A small segmentation model, trained from scratch.
Model: 3.21M parameters, 48-pixel images, arch unet, norm groupnorm, activation silu.
Data: trained on aerial photos of the United States (SatlasPretrain), 101725 training examples, 21.4 epochs.
Rows from block 9 of a small segmentation model, named by matrix and row number. Rows with one number belong to one channel. Each number is 200 + 30 x the weight over its row's rms, rounded and kept within 0 to 999. All counts start at 0.
After each channel's rows are labels from the 100 images, of 14976, where the channel reaches its highest value: "place" is the part of the image that holds the peak. Only what is clearly more common there than usual is listed. The data: aerial photos of the United States (SatlasPretrain).
# convs1: first pointwise conv (model.decb.0.1.convs.1.weight, 256x256x1x1), inputs 86-171
# convs3: second pointwise conv (model.decb.0.1.convs.3.weight, 256x256x1x1, transposed), outputs 86-171

convs1.190,248,200,176,173,185,161,150,216,174,139,175,188,203,213,158,178,195,245,199,126,229,227,242,211,200,210,174,182,149,237,243,240,188,190,197,218,167,229,147,165,203,173,222,197,197,195,177,189,142,264,219,145,194,214,190,260,214,248,230,176,188,155,204,218,207,178,147,225,152,238,233,227,244,182,223,169,176,230,215,259,163,188,189,208,215,168
convs3.190,201,150,186,203,175,240,226,187,161,194,197,234,220,170,151,179,203,175,227,183,188,220,175,192,182,181,220,219,177,192,236,235,206,215,173,218,215,230,190,220,252,181,187,204,181,190,210,226,182,203,215,230,176,201,223,214,214,183,190,208,142,183,199,213,194,194,175,174,184,163,159,155,155,180,214,216,235,190,232,209,188,279,177,227,203,187
place: top left; bottom right

convs1.58,228,188,160,173,200,218,172,209,193,221,248,231,252,224,241,223,203,185,228,187,202,273,268,229,221,197,159,228,131,220,182,163,201,193,256,198,176,238,194,202,191,238,195,199,124,195,204,240,155,175,226,188,235,184,234,224,206,201,162,186,204,218,188,197,241,181,162,198,236,170,169,192,236,187,194,183,224,194,195,201,169,229,250,210,188,190
convs3.58,222,190,217,212,193,154,156,205,248,205,219,155,177,229,218,234,186,228,152,197,203,156,220,239,191,223,182,217,231,224,150,210,189,238,214,181,202,169,229,213,149,204,226,170,205,195,232,183,233,176,186,203,237,217,165,185,192,231,192,225,264,223,167,206,198,229,211,246,183,220,237,241,249,229,202,192,146,208,173,209,232,176,187,156,168,194
place: top left

convs1.171,198,209,188,288,204,196,171,200,98,206,199,177,222,194,185,186,242,201,214,204,108,190,153,222,160,183,179,206,90,214,229,197,186,200,208,184,206,200,207,213,245,200,205,174,204,206,196,207,259,199,200,196,106,210,187,246,193,220,155,202,200,199,212,197,214,205,253,192,192,199,201,136,209,211,217,190,175,123,223,197,199,206,187,198,215,231
convs3.171,243,231,208,171,228,193,228,247,173,200,241,223,157,233,186,230,163,230,224,167,172,226,174,224,173,228,167,218,173,223,226,223,171,229,185,226,224,225,190,239,162,193,233,161,224,163,228,166,175,152,228,181,174,223,219,225,168,233,162,214,215,194,157,187,227,235,164,235,139,160,237,173,237,238,258,219,224,178,148,254,231,187,199,231,178,169
place: top left

convs1.135,236,256,188,207,212,233,263,215,235,240,239,161,226,210,215,161,176,192,192,234,183,194,244,231,221,226,195,199,217,215,157,149,191,183,209,170,140,196,244,212,210,225,239,187,226,227,174,237,184,189,191,152,179,215,168,115,228,157,237,197,196,196,179,197,193,215,198,177,182,194,188,204,223,235,172,153,217,186,199,226,193,236,233,217,173,158
convs3.135,155,184,209,187,202,210,233,192,149,182,188,247,224,169,175,150,214,159,245,195,193,235,178,149,210,166,215,188,160,189,235,167,214,154,196,210,204,230,168,173,253,196,168,226,181,209,187,227,170,234,212,209,158,195,235,206,212,155,211,192,159,187,233,211,193,199,206,146,230,203,146,164,162,184,173,209,237,189,229,180,151,190,186,240,187,198
place: middle right

convs1.181,195,177,185,278,193,189,179,204,129,202,198,198,227,201,197,186,259,212,207,200,117,196,134,202,154,196,151,205,98,209,217,207,182,196,203,191,204,202,192,185,274,201,194,161,197,216,185,225,265,199,207,197,107,189,182,232,204,222,148,200,206,208,211,201,216,212,250,194,190,206,191,125,191,224,190,187,190,129,245,185,203,195,176,220,198,242
convs3.181,211,200,226,169,213,154,233,228,167,191,231,235,172,234,169,233,169,232,235,166,166,233,165,237,165,232,165,214,168,236,232,186,197,236,217,236,234,235,194,232,172,213,230,168,224,176,221,172,164,169,232,190,166,224,235,236,169,233,170,202,235,191,167,205,232,225,167,232,164,199,227,166,237,236,226,237,233,165,174,230,231,161,189,232,164,167
place: top left; bottom right

convs1.154,206,174,177,251,211,174,196,233,152,208,205,194,229,217,181,204,240,212,209,223,139,174,136,219,115,211,179,206,138,208,237,196,166,215,209,186,198,203,185,184,262,200,243,156,188,196,210,226,265,197,207,182,117,184,193,226,194,212,168,192,216,180,236,211,199,195,265,181,190,187,189,185,197,229,217,191,184,117,252,192,179,210,182,233,209,259
convs3.154,188,195,251,216,226,215,177,228,220,190,235,184,200,228,288,224,202,219,191,221,207,189,228,207,206,214,181,171,209,193,173,219,185,136,186,176,169,181,191,179,181,174,201,187,201,253,180,195,230,181,210,219,216,207,180,173,190,197,201,239,238,234,209,228,215,207,230,227,231,230,240,223,242,233,155,180,166,217,188,190,224,115,241,184,276,208
place: bottom right; top left

convs1.72,209,213,145,233,205,205,163,173,203,216,219,249,275,190,203,248,182,213,214,221,178,258,203,198,188,172,186,208,167,258,162,183,192,178,227,215,177,239,228,264,190,206,220,193,197,203,148,240,99,213,202,204,219,238,218,216,169,199,179,243,223,186,175,203,204,173,193,230,204,183,229,206,189,214,192,225,211,173,239,189,228,201,201,245,172,176
convs3.72,218,191,223,203,194,150,166,217,235,182,218,164,174,236,209,246,179,245,163,197,198,164,219,253,181,235,190,226,227,236,163,195,190,227,226,185,202,174,204,218,147,201,231,167,209,166,234,182,229,172,197,212,234,232,169,195,192,238,183,220,275,192,166,214,216,232,195,256,169,213,245,233,257,226,198,191,162,205,178,208,246,170,177,161,183,195
place: top left

convs1.14,194,248,171,211,161,214,188,210,185,196,242,183,165,177,224,206,190,203,187,181,208,225,175,231,192,181,235,193,216,191,189,182,191,158,232,239,176,228,185,163,155,195,167,206,228,188,186,179,149,227,218,211,259,211,173,216,222,186,212,197,213,149,210,194,232,246,191,230,199,178,173,212,175,190,168,161,280,205,163,183,201,152,255,241,223,168
convs3.14,221,203,213,213,203,155,157,227,249,194,217,150,169,230,200,246,179,243,149,200,203,154,227,246,186,233,191,208,237,228,149,197,186,221,221,179,198,165,214,224,144,201,237,168,218,177,224,177,243,171,191,198,244,234,156,184,194,241,182,207,258,200,164,194,208,208,201,256,172,204,241,243,248,223,195,185,150,213,177,213,249,182,187,154,196,201
place: top left

convs1.122,229,254,228,201,213,174,212,166,180,146,193,205,171,237,155,187,208,190,224,235,223,241,224,248,199,204,228,183,202,220,155,229,167,179,193,210,211,162,132,148,158,169,204,223,218,185,188,227,166,208,250,214,236,185,224,209,170,195,242,237,238,166,188,246,190,268,214,143,142,215,227,203,190,144,255,263,222,194,193,217,224,205,199,167,194,197
convs3.122,214,144,228,219,152,193,197,189,200,163,189,205,192,169,106,193,195,204,189,189,209,207,190,216,200,199,208,233,210,290,185,182,225,280,252,204,216,196,212,193,184,265,204,203,187,152,226,186,210,184,194,196,206,193,178,221,247,232,209,147,150,206,170,192,183,171,192,206,150,213,152,214,227,165,215,209,190,218,203,205,208,206,146,165,173,209
place: middle right

convs1.195,209,199,167,202,200,201,188,193,189,167,268,187,266,143,239,178,246,203,211,175,181,207,196,191,208,170,142,172,202,199,173,195,180,190,229,156,176,213,213,187,227,189,159,157,220,204,176,215,141,152,175,201,230,168,219,173,230,212,223,152,218,227,205,203,248,206,150,227,215,205,203,212,227,209,190,178,209,211,200,168,176,222,198,187,213,237
convs3.195,202,206,168,214,201,151,215,224,186,195,216,214,210,233,239,198,239,199,235,226,215,226,189,188,228,206,256,144,192,120,223,181,149,171,151,205,198,218,182,151,227,165,172,217,275,275,125,213,179,230,191,192,184,212,209,225,152,181,235,203,191,211,247,190,194,156,197,203,290,178,193,185,158,203,196,216,231,210,209,157,176,128,212,208,191,214
place: middle right

convs1.234,133,199,238,227,228,171,186,193,213,211,220,252,168,216,232,216,172,182,199,199,248,237,262,167,222,207,269,210,185,192,149,176,230,205,147,254,244,182,205,207,188,180,171,239,244,193,184,186,228,213,173,235,205,195,222,145,205,143,208,235,227,230,164,247,170,174,197,165,213,183,213,231,152,172,182,285,192,196,183,137,178,199,176,139,243,154
convs3.234,161,137,170,184,156,212,210,192,191,149,190,207,217,215,221,208,205,207,241,223,200,211,199,184,207,208,196,180,174,200,212,140,185,140,189,219,206,213,114,183,219,191,181,214,183,153,171,199,188,232,205,258,179,155,240,197,183,172,229,274,240,150,228,250,226,240,220,202,212,233,223,185,237,222,156,209,206,188,239,149,179,241,127,223,223,189
place: middle right

convs1.160,219,225,185,234,192,195,199,189,164,192,229,205,245,145,211,174,192,242,191,216,147,284,186,236,161,211,155,204,148,229,195,148,188,212,223,212,186,230,197,252,207,203,186,138,171,211,201,206,134,164,197,179,235,237,174,223,188,268,149,214,234,244,179,188,230,206,198,218,216,200,236,225,224,227,242,172,172,220,256,224,220,238,244,247,175,215
convs3.160,237,210,192,198,189,164,163,223,239,202,227,158,166,233,230,243,174,244,162,197,199,165,224,248,182,235,192,218,225,206,161,235,176,230,212,183,206,168,227,227,137,187,237,159,217,180,239,172,242,165,193,203,236,222,161,191,191,241,179,235,267,210,153,202,212,224,199,258,179,202,253,239,243,225,205,187,160,200,152,212,249,200,185,157,198,191
place: top left

convs1.253,216,257,183,196,172,199,186,146,210,212,176,228,173,187,221,232,189,168,181,223,228,270,247,168,238,241,229,193,198,197,166,181,221,173,219,217,207,155,223,252,173,224,215,215,131,155,211,176,148,175,188,229,213,211,211,174,223,167,181,224,142,224,211,174,173,149,200,148,181,195,132,233,229,175,195,226,238,238,166,168,196,236,222,201,196,190
convs3.253,167,210,168,192,214,247,228,209,173,174,195,231,219,184,196,168,215,171,240,208,198,221,190,159,213,180,207,160,172,164,233,197,207,136,185,214,187,224,152,190,256,180,171,237,196,211,165,220,172,227,213,207,175,194,234,204,187,165,210,190,152,166,236,188,201,177,197,156,228,193,177,166,143,201,201,199,230,197,228,195,167,224,224,237,219,202
place: middle right; top left

convs1.223,229,215,200,223,191,208,176,182,183,252,222,168,228,181,190,147,172,237,241,211,211,189,240,235,174,168,153,226,178,216,229,166,182,172,247,163,208,137,268,230,212,234,177,178,209,224,158,205,219,151,187,139,166,204,146,201,228,218,201,180,208,173,207,195,200,214,167,223,213,172,208,200,208,252,235,180,171,203,219,231,196,236,222,170,210,195
convs3.223,242,165,183,171,177,203,198,197,208,199,208,200,204,199,310,230,181,225,213,210,202,210,208,206,206,224,194,237,196,192,206,207,210,175,192,198,198,199,165,195,149,190,215,191,189,158,204,187,178,175,198,245,201,111,210,196,197,213,197,222,219,201,200,204,220,256,191,213,144,198,254,203,239,197,149,193,205,187,152,177,211,207,161,208,281,191
place: bottom right

convs1.178,200,195,195,295,199,209,172,209,89,206,201,184,216,198,190,196,251,205,199,204,115,182,147,203,168,192,181,203,108,209,225,195,183,197,208,193,195,215,192,198,242,204,201,174,203,207,198,210,275,207,210,192,110,204,190,230,201,228,149,194,200,201,207,192,211,196,264,200,193,202,189,90,203,208,195,184,195,122,232,185,200,204,189,205,199,236
convs3.178,156,197,170,218,171,226,188,147,209,178,152,191,246,158,191,163,225,170,189,218,218,187,212,169,221,172,243,193,214,177,188,167,247,186,214,186,186,189,172,158,238,231,172,240,163,221,180,246,214,242,184,232,210,154,190,185,251,171,225,161,172,188,231,218,177,178,219,163,218,227,158,209,176,152,157,186,189,217,253,151,164,234,169,187,225,219
place: top left

convs1.126,198,181,201,279,207,204,162,200,104,211,218,189,227,186,201,180,247,213,214,187,125,192,153,205,155,179,161,193,107,210,229,201,177,200,211,171,189,201,217,206,236,216,204,158,199,218,210,226,261,196,186,183,117,210,189,233,209,221,160,187,212,206,218,202,233,197,244,206,220,190,190,112,204,225,195,172,175,128,237,189,185,212,188,193,196,234
convs3.126,193,126,198,176,151,147,224,215,171,174,220,225,177,217,222,224,170,226,222,158,169,220,162,240,161,224,219,200,173,193,219,206,218,225,173,227,248,234,205,224,184,169,237,173,209,197,203,188,186,179,228,264,171,207,203,232,219,229,170,190,235,210,167,239,220,178,165,233,201,184,205,170,200,194,152,240,225,180,196,204,232,166,140,221,157,164
place: top left