python train.py --dataset="aerial photos of the United States (SatlasPretrain)" --train_examples=101725 --arch="unet" --norm="groupnorm" --hidden_act="silu" --attention=false --upsampling="nearest_conv" --init="torch_default" --beta2=0.98 --max_steps=34000 --epochs=21.4 --warmup_steps=1020
Rows from block 9 of a small segmentation model, named by matrix and row number. Rows with one number belong to one channel. Each number is 50 + 10 x the weight over its row's rms, rounded and kept within 0 to 99. All counts start at 0.
After each channel's rows are labels from the 100 images, of 14976, where the channel reaches its highest value: "place" is the part of the image that holds the peak. Only what is clearly more common there than usual is listed. The data: aerial photos of the United States (SatlasPretrain).
# convs1: first pointwise conv (model.decb.0.1.convs.1.weight, 256x256x1x1), inputs 172-255
# convs3: second pointwise conv (model.decb.0.1.convs.3.weight, 256x256x1x1, transposed), outputs 172-255

convs1.55:36 40 59 49 42 43 40 45 61 54 58 56 47 51 57 40 39 32 44 54 44 51 58 68 56 38 51 28 62 66 52 51 54 43 48 39 62 45 46 45 45 47 51 48 59 49 39 57 41 39 61 55 49 67 35 36 48 53 44 53 61 51 45 50 42 59 51 64 47 58 22 49 60 61 64 50 52 73 50 59 39 50 64 50
convs3.55:55 52 49 42 39 61 45 55 55 49 65 57 63 41 52 45 51 24 53 51 38 52 46 46 19 36 32 47 51 47 48 43 44 36 48 55 47 54 48 37 48 49 42 41 05 62 35 45 52 57 23 58 44 60 52 58 53 54 46 35 50 34 55 15 49 36 48 45 50 43 44 40 54 51 54 50 06 59 50 48 34 42 43 46
place: bottom right; bottom left

convs1.76:39 42 51 44 44 48 47 41 50 67 52 42 60 50 33 46 49 65 33 56 60 39 50 41 48 30 43 33 49 35 59 52 47 74 29 43 72 42 34 50 39 56 42 56 43 40 49 63 40 48 43 63 48 61 38 40 53 52 38 60 54 52 45 60 55 52 66 50 52 39 46 57 49 67 45 47 51 57 37 60 53 33 44 55
convs3.76:55 51 55 56 46 54 62 59 47 63 62 45 58 51 59 35 50 44 56 51 48 39 36 59 32 42 58 57 40 63 43 36 33 37 40 28 37 52 45 40 38 65 35 41 41 60 29 36 51 53 40 51 65 57 47 57 35 53 41 41 37 47 44 33 77 53 65 53 50 45 46 33 41 35 56 47 44 62 42 53 51 49 52 60
place: bottom centre

convs1.3:40 45 62 40 48 48 48 50 73 50 60 50 39 47 50 23 54 48 58 49 50 85 53 55 47 43 52 41 31 53 53 55 52 48 72 52 55 51 52 52 46 44 48 52 43 51 52 71 50 31 54 55 49 57 50 49 48 44 49 49 73 50 47 48 41 51 49 47 46 45 41 47 50 12 51 34 50 66 49 53 46 42 46 43
convs3.3:65 56 58 59 39 35 59 71 49 62 62 36 45 59 68 42 53 59 49 52 71 42 46 61 46 61 64 61 46 62 53 44 38 50 44 43 42 50 32 58 58 60 41 55 58 59 47 42 51 50 68 49 68 62 44 50 37 50 51 56 42 52 36 49 42 54 59 56 59 49 58 53 47 41 69 45 51 54 37 56 65 61 60 57
place: top left; bottom right

convs1.132:51 41 58 44 46 52 49 42 42 59 44 37 58 58 32 56 47 53 50 63 55 44 55 33 29 56 40 60 53 61 61 44 37 54 48 59 39 54 43 46 38 62 57 47 42 41 54 53 40 48 50 39 45 52 53 34 37 50 44 49 46 56 44 55 48 35 68 50 66 53 65 63 68 57 43 44 53 44 53 42 38 54 36 74
convs3.132:49 48 44 42 40 40 40 43 56 38 46 60 42 46 45 58 55 38 35 52 42 58 59 42 69 50 29 47 60 37 58 59 61 71 55 73 58 50 37 67 48 38 52 49 36 27 55 60 49 53 46 59 31 53 53 51 66 37 59 67 59 62 56 81 15 57 35 44 53 49 53 58 59 61 41 49 62 48 50 47 47 50 41 42
place: bottom centre

convs1.165:40 47 58 46 43 49 48 46 71 51 57 51 44 43 47 18 53 46 52 53 50 90 50 58 47 49 52 44 33 53 59 55 50 51 63 53 53 49 46 55 48 46 44 54 45 47 51 73 50 34 56 56 50 59 52 47 45 50 47 47 83 45 54 47 46 57 52 51 42 49 44 50 55 15 54 40 49 60 52 55 48 47 46 42
convs3.165:41 47 54 49 62 50 36 48 62 35 47 57 57 37 40 64 62 66 58 61 53 64 46 36 65 39 39 37 63 35 62 48 52 58 63 52 65 48 58 46 51 35 53 40 46 43 45 65 49 62 65 39 44 42 64 48 52 48 41 54 66 49 58 68 70 48 34 35 57 38 38 37 39 65 49 63 46 56 48 35 45 39 54 38
place: top left; bottom right

convs1.98:58 50 45 46 35 63 58 46 30 56 22 55 54 57 51 67 44 38 46 39 45 56 45 48 62 63 48 58 69 50 51 35 62 49 47 50 49 50 38 56 47 53 53 30 75 38 36 41 45 64 51 34 48 40 47 60 45 54 42 53 45 63 53 59 41 48 70 48 51 37 57 53 50 44 56 44 35 36 72 56 35 60 55 62
convs3.98:48 52 55 57 41 37 56 51 51 55 45 38 48 48 49 46 52 88 44 53 59 48 43 50 76 50 66 47 50 55 52 45 49 71 50 31 45 54 41 68 47 55 46 45 62 33 50 44 52 51 85 57 59 54 53 51 43 46 41 53 46 66 42 74 72 76 59 50 52 44 43 41 40 45 50 60 89 52 44 46 65 48 63 55
place: top left

convs1.254:44 39 62 39 51 46 48 45 74 47 58 53 40 44 50 31 53 45 59 57 50 82 47 62 43 55 52 44 34 51 55 54 58 41 74 51 53 50 52 53 44 47 48 61 43 59 48 65 47 27 56 63 56 59 52 39 50 49 52 55 59 44 56 52 39 53 44 41 43 52 36 45 49 22 58 36 59 66 56 50 51 51 52 44
convs3.254:49 43 44 38 60 49 46 46 52 42 43 60 34 49 45 59 53 86 48 51 50 55 63 45 74 53 36 47 55 43 52 63 61 68 56 66 60 43 59 62 61 42 67 57 69 34 65 59 44 49 79 47 35 47 55 52 60 51 55 70 60 62 61 89 61 61 42 46 45 48 49 52 51 56 47 54 61 38 50 42 41 53 43 46
place: bottom right; top left

convs1.20:41 47 62 42 50 51 47 46 74 46 58 49 40 44 49 23 56 50 54 49 52 85 54 56 48 46 48 45 30 51 58 49 54 55 68 51 53 48 50 50 49 45 54 51 46 54 52 74 47 30 55 58 50 59 49 48 48 45 46 51 78 48 52 48 42 50 50 49 39 52 44 52 53 14 46 33 50 63 52 53 52 46 51 43
convs3.20:49 57 42 39 43 50 60 41 40 61 48 53 43 58 49 38 43 45 29 39 39 40 59 61 66 60 39 62 39 61 42 57 59 59 39 65 38 59 46 68 63 60 59 55 61 40 57 38 61 43 52 50 38 52 40 55 63 32 59 74 41 66 63 68 45 65 60 56 40 57 61 58 59 39 44 41 59 40 57 62 46 64 37 62
place: top left

convs1.50:50 53 65 34 50 46 40 57 53 36 54 47 40 51 52 44 46 39 71 43 50 51 49 47 48 40 55 32 32 42 60 53 68 47 53 37 68 51 55 61 46 40 72 58 57 60 56 48 42 33 43 49 51 40 68 53 50 50 68 43 71 39 39 47 26 57 53 20 44 38 55 57 53 65 46 41 35 55 45 56 43 43 39 45
convs3.50:52 59 49 52 62 59 46 51 49 51 55 49 50 51 52 50 47 84 47 48 62 50 55 49 87 51 63 50 48 52 47 56 59 73 51 50 52 61 56 67 67 50 66 59 95 45 57 52 61 42 86 53 54 51 50 59 56 41 55 76 52 66 52 88 63 72 48 51 45 54 51 52 47 50 50 50 73 42 52 43 56 49 54 52
place: bottom right

convs1.253:53 43 51 54 52 46 59 47 29 52 43 58 55 49 41 58 45 69 43 36 51 52 44 56 45 62 38 65 54 51 36 50 59 55 37 53 38 33 61 46 52 61 61 44 64 68 43 28 42 65 51 34 58 32 57 54 51 54 48 56 59 61 51 40 68 45 56 55 48 44 51 38 44 44 36 52 51 34 49 38 65 63 54 65
convs3.253:54 47 59 46 45 55 60 48 55 59 52 66 59 46 53 37 58 52 66 54 39 45 49 56 49 47 37 57 45 59 55 43 48 55 43 49 40 50 54 30 35 58 46 40 32 41 40 38 46 61 50 49 43 58 51 51 47 55 38 47 45 41 53 59 79 36 61 41 54 36 45 36 38 39 48 54 28 56 41 45 31 56 52 59
place: middle right; top left

convs1.7:45 49 58 42 49 51 46 48 70 46 56 52 47 46 49 21 55 48 53 52 48 86 51 57 50 47 51 46 32 52 55 52 51 49 72 50 54 48 52 50 48 47 51 53 47 53 51 75 49 35 51 56 51 56 52 48 51 48 49 48 82 50 51 50 46 54 51 50 43 47 41 48 51 13 50 32 49 59 50 54 49 45 48 46
convs3.7:40 49 38 37 58 64 56 38 43 56 36 63 33 57 43 44 41 43 36 42 36 43 64 56 60 58 40 57 44 56 41 64 64 63 44 64 44 52 60 64 69 56 65 59 59 34 62 44 52 41 39 50 32 39 43 53 63 35 59 67 44 66 64 64 40 63 55 57 39 58 57 58 60 44 37 42 67 39 64 56 39 57 38 57
place: top left

convs1.44:41 45 60 42 45 49 47 47 70 46 56 51 41 46 54 23 56 48 57 49 50 84 53 59 45 46 50 44 35 53 54 50 55 51 70 45 54 46 51 52 47 45 49 52 45 49 50 73 46 30 50 56 52 59 48 49 53 46 50 50 77 45 50 52 42 52 50 49 43 47 43 51 55 15 52 32 49 63 50 54 49 44 51 48
convs3.44:42 52 38 32 51 68 57 38 42 54 38 54 39 58 48 47 43 55 41 43 43 45 63 56 67 60 46 55 45 55 45 63 65 51 46 58 46 52 53 62 41 55 64 60 72 17 64 47 52 42 58 30 32 40 46 41 62 41 59 69 46 63 63 71 54 66 56 56 42 58 56 57 58 45 39 48 71 37 60 56 41 57 42 58
place: top left; bottom right

convs1.77:37 48 66 53 49 53 55 53 58 35 60 47 41 39 63 40 51 48 59 49 44 63 64 74 38 44 55 31 39 68 57 53 53 58 68 43 55 43 59 50 52 53 60 41 54 46 40 52 56 33 44 56 41 53 53 36 54 49 41 47 43 38 48 65 37 65 66 41 46 38 37 46 56 42 50 49 25 70 52 54 36 53 57 61
convs3.77:57 56 54 51 35 42 49 62 54 55 61 44 53 46 54 41 53 22 38 52 48 47 43 51 18 42 43 54 49 53 51 41 34 28 44 53 41 56 34 50 58 54 42 38 14 61 33 41 55 58 20 58 51 56 47 61 44 43 47 47 44 40 45 14 35 46 51 47 54 43 51 44 53 46 64 48 34 63 51 56 50 49 48 52
place: bottom right

convs1.142:34 51 45 63 36 66 47 42 60 55 31 56 68 44 38 59 56 55 42 54 61 53 47 37 57 48 50 68 47 43 71 46 49 62 46 60 62 49 46 44 25 68 47 48 46 14 45 39 36 52 42 54 44 50 57 46 47 54 40 51 38 60 43 61 42 56 72 53 55 49 42 44 65 50 60 35 55 42 55 52 52 56 65 48
convs3.142:50 50 45 41 45 58 45 44 46 39 39 59 42 53 46 59 41 56 46 43 49 55 66 43 69 63 46 43 53 39 49 68 72 58 50 63 58 52 56 54 40 40 56 69 59 26 75 59 50 39 59 48 29 49 48 39 73 56 60 51 56 52 55 57 30 46 44 53 42 62 55 69 58 57 40 50 57 32 55 51 43 51 44 48
place: bottom centre

convs1.252:53 43 37 34 45 58 50 49 40 70 23 50 56 51 43 49 52 41 49 57 45 61 56 42 47 46 38 56 51 31 53 50 53 78 45 47 61 37 43 55 31 53 50 58 50 37 38 44 40 59 52 35 28 42 37 30 49 47 53 60 55 50 41 52 41 52 75 62 55 48 59 59 61 43 60 57 48 51 49 50 34 41 52 56
convs3.252:47 45 41 34 55 53 41 44 49 38 42 56 41 52 44 64 47 55 48 47 51 57 67 44 67 57 43 45 56 40 54 69 67 60 58 71 62 44 54 58 65 36 66 61 64 39 69 64 44 43 66 50 31 44 52 45 66 52 65 59 60 50 57 66 27 42 37 50 50 59 55 66 61 63 46 49 54 36 54 49 42 51 43 43
place: bottom centre

convs1.93:32 31 48 33 51 44 49 37 55 73 64 41 34 47 46 47 51 33 45 54 44 51 47 61 43 30 50 29 52 53 42 37 55 67 30 49 45 37 41 57 47 56 58 61 53 63 55 51 43 58 44 70 66 68 31 44 37 52 43 61 43 59 56 43 46 59 69 44 47 35 58 59 50 57 56 40 47 76 50 37 63 44 55 58
convs3.93:50 57 39 36 50 56 40 51 48 38 46 56 34 55 54 64 44 45 27 48 51 56 64 41 59 58 53 42 59 37 49 66 58 63 59 59 63 59 51 71 68 38 57 69 71 42 67 64 59 42 45 57 40 48 52 54 57 35 65 66 58 62 52 56 28 60 38 55 50 62 52 65 63 64 47 48 60 40 54 48 51 46 43 40
place: bottom centre

convs1.107:41 52 46 58 47 46 43 63 33 36 58 49 34 54 56 56 48 52 57 29 33 51 43 45 39 54 48 67 56 62 32 48 53 40 46 44 45 47 62 62 68 58 51 58 60 59 36 37 61 62 55 44 34 41 59 65 53 41 57 55 50 43 42 68 46 53 55 48 63 35 42 47 32 29 58 48 54 49 70 43 46 67 70 66
convs3.107:56 50 61 62 42 44 54 55 53 61 66 46 64 46 53 39 55 27 61 52 42 47 35 58 22 46 42 60 45 60 53 33 38 41 44 46 40 52 50 33 46 59 40 31 23 71 31 40 52 57 35 61 66 62 48 60 45 53 40 38 44 41 49 23 52 39 56 44 54 40 52 43 41 39 59 47 32 60 42 51 51 58 52 55
place: top left